config.toml
train_examples = 39062
input = "log_mel"
embed_dim = 256
encoder_norm_position = "sandwich"
encoder_qk_norm = false
encoder_parallel_block = false
encoder_subsampling = 2
encoder_width = 128
encoder_positions = "learned"
text_encoder_norm_position = "res_post"
text_encoder_num_experts = 4
text_encoder_positions = "learned"
lr = 0.0023
Rows from expert 3 of block 4 of the audio encoder, named by matrix and row number. Rows with one number belong to one neuron. Each number is 500 + 50 x the weight over its row's rms, rounded and kept within 0 to 999. All counts start at 0. Numbers have three digits each.
# up: expert up (encoder.blocks.4.mlp.up, 4x64x128), inputs 0-127
# down: expert down (encoder.blocks.4.mlp.down, 4x128x64, transposed), outputs 0-127
up.24:624472469592492547448565506506558564499584573467558409550574475556497488557429602433467542561458507470447491430545548451546521517565476573455451512455460549471460474490497481439470460406533522483509486491424455509560581409498462557446507459530489465481484506395414476464512482512610546461475457542479469466482445470527407554500468470500462391464476589467484455616522526531448464546479
down.24:487498501517578404458503461611475463520514541550444469517418522440529498426569536546479459560577488483516497587488453499486579478506445545428512538410581588437428562492496566453512393474503530489449584526505501509469382476484436586411456596528440484549480504534429499440495525538431495565489544473466456524494518478435547488482464541565589546563517493492514440604457411500596482477498
up.25:495424508458466436581460480508382495490491471502498512392492510441558506501505450473557500453527495556488524468574507530547560503539523442495575423563614413544612487526513467530455525533399465479484525517565479565450508543565495523531469423459522459456526643481520338521559414564543514455513458425568533429468431498486483483503470489463477474477537429534473573402516480509564473551456
down.25:508463473474457491441546463512482580399554529487434484457551526531525456522444614429401576495513516508550542471495389565477585468529458510537523451426547572581593477517487506539510466500496503497523471557616394588511550537532457501427511498499442459508532464524515484549522509556469580459528419390548564516501485458514419538541496506588476472488494530538503516507520496433564478579334
up.26:532490519391563587574438438628487553430447518415493463555521539440481509544492561587531462504445479490468521580457512575545467470455514503471527529480504528423492415423496548492486478532480501558472456442459494469458504494557534509488423534500595465530537513509465611545560556464425504693448521541491425515485441498529479452390434434474425589505511492491481512507483546468475480432469
down.26:545478553496537521536468532542615511588549523448562397539542432423502480548459605546543406382492405452537522530411527481540519480437491481574512588495538493471493481498560508424447522445510469568482574491421584522517504540479486495548484552552514466479519503490518503526557484484460440625476535528543391573502493540463471413437412492468493541542501481419490502585434510505522561410436
up.27:509463510491518441500502440421432545519498501504544509477550454434408597426516482396536493532522547513522596448504535512461536560585501509475530416525552419465555460490535494465482513583393581515523511439528482588501622488586526575466393551506469503480545547478487477459573464557485563427528513504518565418501463497520501536593544499436508499521577524527513599367515452481461407498450
down.27:444446447488482488453534465554489583460540548547433502501506570514507466553412602499509559465512532488535456500525502527495549499519532503522531470441550663481554502521429511567524418505554471486505475612529468556467445486507462553370589500503394507585476412551497473442484500496507563426452435472481608444522497463458473492416453494576474449524571513522473435500541480402552486608436
up.28:463517504451502507512563494521535421457492518478512546521496533409665546525452475476509555449582462487462469478517410552457444478520454372490542511541512493581475509478553500498520506525452335517475466520571501504438514445505468501625487436544504548428434566475520477574469528497532630461555442515469504514449441428519477601528462527473460507471576527507474448477496625516525468601459
down.28:441457539470477494535562508476433515470541528481467478425476476499543478523457536415566556432563460477530602461612511509500570457497563444502481428527505499645589506541517489527529521504403469487511450657494490583496483484545474500494510489471421495443431566616485477595517441577633495487566432477520549512524437508484538546531539455564511412500512537491503496432545522484496439595467
up.29:507536497467533498503504593603498525576531504561477480487497432458594546595438510500479575564526460531539506476586474558588545452532485546528518498536435474453606446521485489486467430475517412436556554542454437567496459479447517501466484467497451491507456539510439526538530455491531522591468484556575428497372542430569510481528519508525531477363425453411437461520537475594407429525575
down.29:534448526496522466480556500532460491537551518470489485512507485489527502447487472545431482517533578440477508444450442472490551426554506474486500523408550577520433584598461517456482449426413462544496567557523489404496474448421370513429511482537534565502525455490470438491558482549550520475542420520395434388514562538419505550549542530527508492490484477432535510661425414559617483513478
up.30:494489525503417463431588435550522439512591519484511451532455503452497561496462537434475551558405420574476534519531461562598516408528509537432473517436451494435578492542462441487498461554494437462431613550497484403465529567503456531539481586452514603478518543493433556508572521490473488565529491548459449487413542479422584563504566495495430542491472539386557537566471528516416459493480
down.30:426413533444530425568551511495492495557530554444621353550416537400534467529439484450567415508490587486518522557421530511504547461543456587541478549495573470441514561603519500466460539486478520510472519471445501506458406502404514526474448593514404569464475532495554492419526469528474463550445507477466501399552508522529524553514524474456565552529506461483502554462569562600527513515516
up.31:434513497479518383492494453436576514480505495566594513529407531499524497457480554397498513582397426456491519474488523491468568438502578587521562587382491462393448551490499485532466465500432541422390591507448538446470430540527413525490396553601479528509509485547516470463547459522492582514463492462566527511497535560471523487551551483543522462556494522559540567532560515475454442508434
down.31:610426519483530488421464439472500543423473503563575458577428477543450556497578542556483488589511629534570534449491548483479478491492520554451573470399489502434501546477479583471447457428556587498501563442551559423488477396513470534461394502531404535538463474472492535437515479503411493597479486492493494510501494522528530586510529574451514505527464521627503496511396457496425505520500
up.32:467503444390555414515546475449547571457454561510554548477438522421436535423604530500538464504518533450455580534473499468524471535509530599528454469412458441510552503479412550512572499571440619441508517428519430543437574441541484603479418493518532487584560559582557521447504483510477515497588514487484533521572492479486510545499523450464537411518513504532490480413511475421466476481380
down.32:483438484470565432526476531497505576481472581500418437528550474523539530558459599457569506514560548517539488488505513524559551570517524474494494508435527646533508507492457515434577423557527488498501528566434466584476473491533414504364482535520330490493456480489510487434506439563497456514471474498444539424506407455539494482475438533528546470450567603507442443541571465452519405551569
up.33:422556488550489541540582444598480494502531480624499538515483579552399428461512431510538510485458519495499456499527513504455477447467562530560580486520487438536466474514506474545568569485463479580469553409431534400435491535513435620520495466485633519500424443521615465511593484406488595501492466514491524489498552528529502475560414505508545439453542524558579530468508498436582436523485
down.33:602523396442542494505490513434506460547483556475506540399626436439586465470605502548493478418547542505498499465538462538437512484585518390442462441513454516490528513513460550514564508501567521485441419520509444507501510510534495468498575464611459484502502476431529528502445478574499441420507381575454523506508444431519462518473487576492470524488485428523479509375478487579515638542538
up.34:491525478533470501535488446533549493558606431367471590486477570464477504512470554564483537522412483574500512465582616520514479482535568510515457494565453480447554483503464491527463522510416509507540572592505429465552553559597458610479460469536673506536514559407508520473486456492420547456458452568518505483436532464528499498420520434484507454393461554480518473506552571546487463518543
down.34:382535510459581560512436492466438487514471446433484515421483492431521547552463480435474473501543515556502497521534494479595469414512485488467471516609513530429535420539503513526533441560427472576466501508463443561401537537557541564566472531539587521470583613470464594542422560505508603471479428607496524386440489473521496384452484506472512528497513441541455456438498536544452472526496
up.35:583533473454475541529537495517516538437497624538540474461564465554460429548407448511533523448449441461439487458442526368522548446442542550477491523469551481506425498500483380495523519467512455537505527486434493421581466507537493596492528445377501558511481578594500443485629498507394509518478494541513450539487488642461499436485538447459504415511529587531531525508551521489529527445457
down.35:440541497536492489488492449484491498500507397530401464522436394531459513496505481536459561484552484576522492548563520495537515458550383536457527592487576568538520518460486476395450488500528418491547504549526344608483479500505486414504522570474411492477509529527508531528367446526441410433515478412560483482562543424504484566533474503537522598524573576438468500515529470480548471511590
up.36:516412393535435474481562449566509518475510538508470456539505474442522460461502565427468473639525459420520538525516442580601383458497425529488486474508476443515604502501618546446488506544430434446518572492543521518448508450477430488535465590461498567543499559515520552475558490594489533541522391478458555580527526474448500546519514510440569489473468462389543537466523497500405476574511
down.36:502456506387451488504507551554487478481610553466486446498562498465518501573437539455504505432545575463496521512507510538507597404522511570519446473416599505549433493550470504544553505445445460493511479569477505541502459456459440495459577497474499482533516459562498469545538536572533442460468468575371564510503459565412455498576555463573517513526458490383525482528579356508630549499540
up.37:493464445547489429546548425577443472483525609501523550487473599418473541586395448448509512552445443529477553532539460496534507432468546512494549469446542440524521498545571468509491427454384508513413578488487509405432370472542533451490474568484553453497480516483518421482522547534458453547520504550540503476456622479383558476563562486591514445511485475564596550539497474486515503463526
down.37:542449553503436435532474555454419472580498513605578477531481490428479403563546389494474468519555510521462571508541524522505465413472451408509478559466488511478502530484535515492477546617427537512439485432601450500465424438472441409600521498512464609465497466560533422459426468532440451528445529457493429513540506478517555502504471532419528596533543469539538500455465439561550503471603
up.38:504445490419389479465509485483539539490499513464468520524536467437540483485408520485445497473583474440495487548470505515550442486513434497491562511530433410523647488443560530448449522532438389495512569479611475519489508463515486577540504610513437542477480651594534537471490436535468470483480506494443570483504518428484470539516517455494567528496448442465443422348515533555442466592513
down.38:520369517431534537500537459568531491469533466487505461441565484519557500529459569474505530482526549416515510514523507512493598421617499497526448411428522534573544467563451540550491503375490494531544488582513450506477485503518398471412548448511478532482573517495521497597476491561555497440518455449465569512562407512443482511574591430549527424499503552408496435581514470442627505539457
up.39:529539528428465485523552550549481511502534495516504517413406525528585433581434535372550529545504486523461598610464533549527460442464408493532549526508493462502510543443504514563511479450495326523527516528478456537520471436516580486513484534590480491491515642513463541556535460479479482549505510532572510542498449436550501434433403483413493574453442476496458429500519541451494468620492
down.39:636474526517454495557564504512613404587528494535503463501571410454504508447542544570503519461524564513534561441454468453438558462541472581534486497445588485470508518450477501561420486419524504431515545448443484514544525521515519421435538445427490588492477539486593497494527461525468472433468546501519471554504452481454459534542537398492546476529514523497524498638417386568465506428401
up.40:513533520440450523525507480548552462451596511406555571498549525413534449509456449456539504506421504522422528468511468517550411556590525463530549583552446523535514473543498491480474498503453534456499521552539436461473560553495466564629425539517606449451530531361532445484508498504497517538481421530455509463414414454547424532462468547411417473460399587470455547520488513553588478445499
down.40:515508514511592556444514510469460461547484432479439458397441527493584444453490405494490534463452463440551442504509470508506517430536521480469502526531586438386501456476518455544533512515428439553487355550499581514504527563527534450577506493468579524511516524522530511563483587503563577376466503583528571472441437413497558503500461448551480605503623440592561453461515495515508488500508
up.41:463554542535483541475547464454490492490503512403469524481521569423560529552458536465515550532528487568398529493557425505438437557521516466499575479581471448501463491516502507596465447455474542468475510455499511549431498449539532515582512430516525489491517450306462422498464448448578638487442510600482530530496481417520528555468433566520403483538492561499423496394480586560519518468524
down.41:432496451501500451515565570473370583535436462516406480524444557467571426455466518470461579465515527578502495513620570566493548496478422514442510573490556521555530474538500431544481448442414528474489483585601505426442461509452563555544530544473489516557529436530459490508469512515545461430510503431470626441525473481440534581491402460498466508523606512569563483442469504498563437500507
up.42:442559563489525421456585494511516450531463486572441479581506574453543450468466560563592552561509503506439543522543516471487484519514484552472566469573392442480429489496458471554485453444418529457485520489405495521434507482437523622597463523439531466463414481450538451509531466376513613537488485604526498548501448459531528546491503482552483381466471554547560489445544523525456424434461
down.42:400562500508425414503474550449512554483386481528494560420501599447504450491441489449557563520508586518551406483564536556491492526465446567528481405564489444544486510564502495588527496494536461426528478481531480456502460488516573525439555481457497509576484478472487479490506448540518590457477497557502660417533535570493592471539493595443457406464515559504511488422560507502514510515624
up.43:480561568522508602515434548523479464467385440504556504432530556545494479487489439515437466493455498483485473517517501403485527555462427493514483599578524468409477462470444474495514593528526461516517454425446514452536568527488550500509541426509633603560542482512497622523488476502369584475614569509453486495450523539471497447483483455390565492443480457487459549469483561538584522435482
down.43:663448541494513587411488508525545471584453518412476444499527386438526561562556503542439500504527534499500484580409453516544528507540501441511515514440539441470452520471563536470459477543495470487486457458475499511494593438418504445539512495549521494469525524464531511524430487545455375502520548554467440598507521475502424445584616503447558558500447452412451476580488544573545595508512
up.44:491446584437485458521501403469403549514493470499544547460533486445500535468505515437542498513547505592510675452522546500470538502570426470439523369523550347485582377542504519443513475585472456528533481452568500522464542515562563555475446507450536484382539588462487468508552503517500524431500504473496563438471430484544519578533529520487491469527560456549451533484511466550506490432449
down.44:410486451499470499510553480550522547461500538505408493487490577491559479495434547481456550460562477475465535474555498530468549519450510512486500429478554621560608446578500477459467463459452479458483477637615506612427551542485474542389543466535454517529489472508500446512455519518583559431508434451510606426547402488472485472495460493563502483502583543496487450534548489408493481627427
up.45:488498469541497371620570492505542514596473503515559501529416621489447474409491501469507485550488447510444416491462500482433464522500515539570529507517506454507401514546509472469509590552419533563412533402395521395423440528500400455522423476487534503538515435519542396488612515472515538532509483547505501596511477572490490496508478525487499560529464523478574581541469548520529571455469
down.45:566481518479582477429466420552524400515531486580505539478473461485528528418652481519563499488532597444488518549535559456457478552471506490474548494462430546448481505447451537527474457499528477341511428504403507453595497379512415528406438494516446560536470514503497578466427472423467462423510487491528518536518453457490499517499488581535614480440439462454556461479537458530481494531561
up.46:522451487523457498435506503481529500407562601437529526467481535423556494493518558475505421486583480429463453574482441501535450508470496490530479473528490454571559412496564549544445535580353474452469528455561487493499585418543491533560465601546457599535491529570556471540446515523505523504583468486422561534526544396446503584489534434493492413575470533498476466434520547555494560532387
down.46:433393542415491519457519452538498513475505480516391466441521478550510543557472562455531531511508460439508520502562478559437579403542568500502514483453564532531574486534425460491561478408449450518584465656531485499534500492511426438441578490549423496568520549541536460574443440540560464433465458532474582516556444508444469501587524469555466491462435586489438434580589481475543482530513
up.47:636490565536513430490467499555573506562502569527545473505536486543520439563421542437522430574443487474467457495445551451475496411422473538507472524473427468486453469501480433421593530500572460514448552439443421497544519459521571548484501492453501568611534596449424484561519485510479484536448543632477427555486470536448446540427500494379478466467461543439479502546536527467502453481599
down.47:417429600531436430439524546490537513532494483464457446466425508396504538563522553494493460448529519508549448519458462521453533477512503531527569526456561589564533569506500574453440539483371491526538532537471479573576450458431409408455429593509444479520562497494526555501508448576392551546535573479464549590535494426417529489449537521485504552514517547466589502568506462473595541470462
up.48:530505540460567451413547440512458459515556398462454542503402487473587505505505516503592563569493512399490514542488516468518537395452514452447476489492428468485463530487525535566474441444437515450398506381400476448532477508488450549513507559609549490492524538580595491521481515466525532533393517500562513477473497581569505569510551426407455597541514504487538415531471464464496399528532
down.48:417479499544454481521489518485510459532461513507545524617468549480515531364569528496533461565527538461501490451508603436437556594535494494590537507487475458539433462512478470503440529473454564471457567432571594449552471522509543539565445528502361447511464480505467406513534482493559645507499521538505583518535446483476540560509512489532486379462456421513588478473452479381468465528463