Rows from block 4 of the text encoder of a small contrastive audio-text model, named by matrix and row number. Rows with one number belong to one neuron. Each number is 50 + 12 x the weight over its row's rms, rounded and kept within 0 to 99. All counts start at 0. After the name is the row's rms in percent of the matrix's.
After each neuron's rows are labels from the 100 texts, of 14848, where the neuron reaches its highest value: "tokens" is the input token at the peak. Only what is clearly more common there than usual is listed. The data: synthesized solo parts of chorales (CocoChorales). In brackets: how many of the 100.
# fc1: MLP up (text_encoder.blocks.4.mlp.fc1.weight, 512x128), inputs 0-127
# fc2: MLP down (text_encoder.blocks.4.mlp.fc2.weight, 128x512, transposed), outputs 0-127

fc1.353 067:70 48 60 40 52 43 67 66 42 44 57 46 36 42 53 34 64 54 47 59 64 51 64 54 40 41 61 59 23 46 42 61 71 51 44 50 64 51 46 60 49 62 66 39 70 48 38 40 32 28 49 61 60 26 71 54 43 50 54 56 34 41 48 53 43 59 55 51 37 48 27 63 55 62 45 33 43 58 60 33 32 51 54 57 71 64 41 63 65 62 52 66 51 40 30 27 59 50 62 72 39 61 72 69 58 50 59 39 40 70 40 21 64 29 61 41 46 69 43 44 57 51 52 44 62 59 57 52
fc2.353 052:52 58 49 39 47 59 54 75 55 37 44 59 43 45 64 54 34 50 53 40 40 79 43 40 46 54 56 35 66 59 62 53 39 39 50 63 73 54 29 74 62 58 53 32 42 42 33 23 75 64 45 50 66 30 65 55 44 54 45 64 49 49 52 42 54 42 45 52 42 55 50 43 55 52 58 51 44 72 40 62 45 70 66 46 47 51 50 67 58 35 35 73 51 39 53 47 64 32 73 38 46 64 38 64 67 50 62 56 73 62 37 44 48 35 32 37 46 77 39 40 58 44 53 35 56 66 31 51
tokens: "l" (20); "r" (16)

fc1.44 065:67 52 55 31 44 34 50 66 68 59 54 29 54 34 34 44 60 66 54 41 45 52 39 58 49 42 52 43 37 58 35 28 71 53 70 52 37 47 58 59 44 47 66 33 59 30 40 54 53 51 65 47 54 58 56 44 42 35 61 27 58 54 55 55 53 64 78 42 37 54 61 36 71 64 33 28 38 62 62 50 64 44 41 42 41 51 42 44 68 62 44 42 32 55 62 62 48 62 37 71 46 67 43 35 31 43 40 34 56 39 54 54 44 35 43 32 65 62 58 26 54 64 40 32 57 52 64 34
fc2.44 047:66 66 59 58 47 60 75 47 63 61 48 40 54 58 34 30 29 33 37 48 39 44 42 41 45 22 54 61 43 56 36 49 72 37 57 40 54 61 62 61 30 56 56 60 61 41 37 55 64 56 66 65 46 55 71 36 55 29 58 71 58 73 53 42 45 70 56 49 53 49 62 54 65 62 61 69 50 45 46 46 74 52 54 48 55 43 66 26 43 70 51 57 34 76 76 53 49 36 61 62 45 40 52 55 61 37 41 60 58 56 66 61 39 54 61 42 34 58 33 52 55 60 59 52 42 50 40 33
tokens: "4" (20); "<end>" (13); "l" (11); "u" (8)

fc1.156 100:44 21 38 56 72 32 45 55 28 45 53 40 71 50 54 54 40 61 32 30 52 45 30 46 36 64 63 44 50 43 56 45 55 48 33 56 34 49 42 52 53 60 43 35 51 45 61 47 46 49 46 59 70 59 59 70 53 60 66 47 39 49 63 36 51 62 64 55 51 41 59 22 33 74 60 16 50 60 25 67 67 49 57 41 45 59 52 71 48 66 49 60 46 45 29 58 37 62 78 58 45 52 39 53 63 39 69 63 49 39 29 38 63 47 50 49 66 56 43 48 41 50 56 49 44 44 65 56
fc2.156 105:39 42 42 58 45 44 79 47 45 51 59 21 48 42 35 43 41 55 49 63 51 40 48 39 48 52 60 52 46 42 51 38 56 38 22 26 36 50 55 43 47 52 54 47 45 45 50 60 67 42 53 44 51 41 47 47 55 61 39 66 46 45 48 57 48 45 60 61 53 69 44 71 44 67 50 27 37 47 42 59 51 54 52 42 59 49 63 39 64 00 59 44 39 47 40 56 53 58 49 45 62 53 70 45 38 56 59 66 27 56 31 78 48 45 61 51 65 62 60 49 36 65 50 53 41 41 29 64
tokens: "4" (40); "#" (16); "g" (13); "d" (9)

fc1.94 066:61 77 39 55 54 31 55 44 38 39 36 53 44 68 46 52 33 39 58 50 28 48 52 31 39 35 63 65 46 42 34 20 67 52 57 60 74 41 63 52 50 42 51 40 63 57 49 53 31 36 49 51 46 56 55 42 54 60 52 51 50 74 41 27 66 48 62 49 47 51 63 58 69 53 60 57 33 35 52 24 47 54 59 45 43 65 67 27 39 41 47 45 55 78 62 48 64 63 61 39 44 40 49 67 41 63 60 40 54 44 66 63 60 50 38 35 58 43 52 50 75 34 54 28 68 53 48 40
fc2.94 061:59 53 66 57 58 47 49 61 58 50 48 50 63 43 65 34 33 43 67 40 61 55 58 54 48 40 53 63 56 58 31 49 44 59 71 34 72 53 55 19 64 55 39 45 34 59 45 40 50 40 50 43 59 66 62 63 41 39 61 47 44 51 47 29 62 62 29 60 57 33 62 39 61 54 61 84 27 35 34 39 67 51 54 61 51 48 58 36 53 71 23 68 56 49 54 45 70 61 38 47 27 50 65 55 59 42 60 51 61 49 69 49 40 36 55 42 28 47 37 31 48 43 57 39 65 66 60 47
tokens: "4" (35); "g" (7)

fc1.408 084:51 54 61 48 74 38 70 59 54 38 28 36 70 54 52 45 50 72 47 42 10 56 48 35 38 51 59 65 58 56 50 51 34 42 44 62 58 53 64 49 50 48 42 47 49 30 44 54 62 41 41 64 58 56 51 42 50 46 47 27 54 44 77 43 56 61 57 72 32 63 37 33 69 46 65 59 36 46 43 41 53 54 33 36 57 46 37 32 62 40 58 53 30 55 60 49 61 51 58 61 60 74 63 66 19 42 54 36 39 63 34 46 55 37 49 41 58 70 51 54 54 32 47 32 57 62 40 52
fc2.408 092:50 62 61 46 45 43 39 73 25 53 53 50 50 62 55 62 50 47 56 65 37 36 88 42 56 33 47 50 62 48 42 47 50 33 56 38 66 35 63 25 47 37 48 48 47 67 61 62 25 46 44 44 51 69 49 39 77 61 55 52 39 40 54 48 47 80 53 41 67 34 53 50 35 43 48 62 50 43 51 43 68 57 60 50 63 55 50 41 43 67 12 55 49 54 62 34 52 58 50 57 26 54 55 52 45 47 48 46 38 30 65 58 48 41 48 53 33 75 32 36 40 54 63 34 54 52 57 56
tokens: "4" (25); "l" (22); "c" (15); "u" (12)

fc1.419 086:60 43 62 48 63 32 65 63 38 41 48 66 57 38 69 47 57 33 48 71 60 28 64 53 59 61 58 37 36 74 72 60 59 44 53 42 48 62 49 48 71 36 38 54 42 43 53 44 54 75 47 62 41 36 71 48 54 55 64 44 51 70 27 65 59 65 20 55 51 61 50 42 44 58 47 44 30 45 47 46 45 46 39 41 59 41 76 51 64 53 37 66 57 48 49 66 40 47 51 45 52 43 60 39 65 54 51 62 36 62 33 62 50 45 31 44 68 41 52 62 60 54 27 44 50 59 38 84
fc2.419 096:60 53 51 74 46 51 63 40 57 33 46 44 60 53 62 67 46 53 85 57 60 68 86 40 49 50 40 44 50 54 50 52 41 44 60 23 70 40 56 33 59 44 54 50 48 54 41 55 43 41 72 43 55 53 54 63 56 59 58 43 48 49 49 43 53 70 60 32 60 38 55 47 63 63 42 67 40 59 37 57 66 63 55 49 52 53 44 37 42 43 18 66 48 39 40 50 59 49 55 55 32 60 64 55 60 45 26 40 64 45 47 61 57 42 44 54 74 87 40 48 69 42 33 33 49 68 59 43
tokens: "l" (26); ":" (23); "u" (10); "3" (9)

fc1.89 090:60 62 65 32 70 46 65 47 63 39 61 71 61 45 59 47 44 42 53 66 51 28 71 63 59 45 54 54 38 47 66 49 50 48 55 40 45 35 50 50 37 59 52 67 49 30 49 55 61 36 42 60 33 23 67 55 39 49 42 43 52 41 56 89 42 55 46 46 55 48 35 47 64 34 34 66 42 69 64 57 18 66 55 42 49 48 50 46 68 38 27 60 54 47 51 27 49 55 49 47 50 45 53 45 72 60 53 55 32 52 26 64 47 23 37 45 59 64 66 58 63 48 41 44 61 40 48 51
fc2.89 093:58 60 53 59 32 32 55 48 55 55 38 68 52 56 61 59 61 54 72 75 70 57 74 42 57 41 56 61 45 55 37 50 18 49 69 60 55 53 67 40 54 49 60 58 50 50 60 38 43 52 68 26 47 58 55 32 58 60 45 69 45 22 40 65 60 40 43 27 40 46 52 56 54 28 21 58 60 47 49 42 47 62 51 50 57 40 38 52 62 48 47 61 49 59 42 36 40 47 58 53 54 62 53 54 68 47 37 31 42 44 52 58 34 42 48 55 65 84 49 48 59 71 55 41 52 82 64 52
tokens: ":" (31); "u" (21); "<end>" (14); "3" (9)

fc1.343 107:47 32 39 32 81 21 57 57 49 51 42 58 61 62 59 63 34 50 64 49 61 26 38 53 40 59 66 49 45 68 67 56 49 51 40 34 67 47 40 38 55 57 42 47 54 37 62 56 46 61 41 62 46 43 49 40 36 58 66 46 45 68 36 74 54 62 50 75 51 46 48 34 43 31 36 36 56 46 42 46 58 58 49 32 56 33 45 62 86 53 39 62 48 71 53 44 43 44 52 49 43 42 58 49 64 56 57 51 46 65 42 42 54 32 51 28 69 48 52 52 66 38 32 62 63 51 45 80
fc2.343 115:58 35 49 55 46 41 77 52 47 41 52 38 83 60 51 51 48 56 47 59 55 67 74 46 51 65 60 51 44 52 50 61 48 49 59 22 55 37 60 39 58 50 52 51 48 50 48 69 45 34 64 32 76 53 56 57 47 51 58 45 43 37 49 52 55 61 58 51 61 46 68 57 66 54 39 71 44 47 36 57 65 60 39 47 40 51 47 47 53 27 35 74 37 59 40 51 38 46 51 56 47 57 62 56 51 31 38 29 45 53 46 70 43 43 55 44 80 91 53 40 74 63 41 30 62 65 68 44
tokens: "l" (30); "<end>" (21); ":" (19); "u" (7)

fc1.370 066:65 33 43 48 53 52 31 58 47 39 43 59 61 56 36 39 41 49 32 49 59 65 64 34 40 39 45 46 67 47 65 45 64 34 49 64 70 32 37 61 77 41 59 45 56 35 58 75 57 30 43 52 63 57 59 54 49 27 46 38 68 55 43 54 41 35 65 57 55 38 28 43 75 47 60 59 61 50 36 34 56 71 57 26 32 50 49 63 72 31 31 37 57 65 44 40 45 76 43 50 59 46 41 45 47 60 58 62 48 45 62 69 52 50 51 38 56 49 52 44 51 53 34 54 70 42 65 39
fc2.370 052:64 40 39 47 48 40 39 50 45 55 52 53 42 50 69 60 52 58 74 40 42 46 64 48 60 44 66 62 47 57 42 56 27 40 64 35 68 42 45 27 50 81 34 56 55 43 48 54 65 35 40 34 50 56 75 73 25 53 50 80 62 40 64 55 47 44 49 45 37 45 69 65 65 45 66 61 28 52 44 46 39 43 51 47 64 38 33 60 46 41 70 18 62 37 49 60 26 44 42 59 51 46 40 42 66 50 50 46 43 56 41 46 50 31 59 44 45 32 56 60 69 58 40 48 59 42 39 49
tokens: "4" (27); "o" (13); "d" (7)

fc1.442 091:37 62 26 48 43 28 53 66 56 56 51 49 39 64 69 35 56 53 43 67 62 57 73 62 41 66 60 37 34 50 47 44 71 46 54 56 46 57 36 38 72 62 42 52 51 46 40 49 58 49 43 65 39 44 55 52 46 49 63 41 58 68 64 67 37 59 68 69 40 39 46 25 39 37 43 46 23 59 49 55 52 38 59 43 62 34 32 65 74 56 35 59 50 49 68 37 60 41 48 66 39 44 47 76 67 61 48 60 59 57 22 57 69 36 30 42 49 59 55 62 62 45 45 34 40 50 50 42
fc2.442 076:71 56 52 57 36 40 49 50 74 71 52 51 40 50 31 76 49 59 61 72 61 61 50 44 48 60 36 59 24 89 46 46 58 51 60 60 64 67 54 44 61 46 59 47 46 45 58 58 40 33 40 54 29 47 57 73 59 31 58 71 55 62 60 52 48 39 52 54 60 58 53 37 41 38 44 52 45 44 36 47 47 61 63 54 58 59 61 57 57 53 20 56 53 42 75 47 54 48 55 44 55 56 57 51 72 47 45 60 45 59 54 49 69 41 39 49 68 73 45 33 70 59 53 24 36 75 46 49
tokens: ":" (30); "i" (29)

fc1.114 156:59 67 74 59 48 52 54 56 47 42 51 46 36 33 36 57 49 58 76 50 27 48 71 49 57 39 42 40 60 55 22 40 75 54 68 31 79 33 51 55 60 52 65 48 56 57 34 61 54 36 59 33 41 52 51 40 64 29 50 50 67 73 34 51 63 36 51 59 63 53 44 64 65 43 33 61 55 45 54 42 36 51 62 49 45 34 75 36 46 44 55 49 56 54 67 36 58 55 45 69 40 45 59 48 27 43 32 55 53 60 71 60 60 53 39 47 52 75 53 43 72 42 60 56 57 44 55 56
fc2.114 171:65 55 65 50 58 50 48 64 41 48 59 37 55 52 28 42 24 37 54 47 56 26 56 52 58 49 64 59 52 58 49 38 56 30 55 41 52 20 43 49 52 39 58 43 34 68 41 55 55 54 63 57 37 56 46 54 48 42 57 45 63 48 31 59 61 64 56 61 64 44 50 74 68 49 43 66 26 37 37 46 43 77 64 41 55 38 84 45 59 67 70 40 57 64 48 64 53 61 34 49 35 39 87 42 56 50 32 58 60 47 58 50 43 35 58 49 42 47 71 48 67 61 63 57 39 42 44 59
tokens: "4" (53); "d" (15); "f" (7)

fc1.422 114:46 35 48 47 70 48 31 57 28 49 46 57 47 27 67 76 33 35 60 61 38 56 63 56 53 56 41 30 47 37 48 37 49 34 40 60 45 48 53 58 63 60 43 58 45 57 67 25 41 59 51 71 57 44 43 74 49 65 54 39 47 41 63 54 55 51 55 42 36 53 44 42 39 59 67 52 51 69 41 44 60 58 54 46 58 53 39 62 49 51 42 81 56 24 32 47 45 44 63 51 36 45 31 67 52 49 43 71 36 47 18 29 75 52 37 59 57 51 57 49 56 56 39 36 30 61 41 64
fc2.422 119:48 36 67 61 54 37 67 50 57 45 57 41 63 28 65 37 28 38 73 54 39 51 60 42 35 50 61 38 51 31 40 30 61 45 46 26 61 40 58 41 64 54 53 46 47 55 52 60 55 54 60 48 60 40 50 49 63 56 65 49 60 22 54 55 76 34 57 54 61 51 52 78 44 56 45 51 55 39 35 35 42 60 67 41 55 33 63 44 47 11 60 28 57 44 34 54 38 67 41 41 44 42 75 59 33 60 45 41 41 57 37 75 47 41 63 61 64 58 63 51 60 63 46 44 52 51 46 48
tokens: "l" (25); "<end>" (22)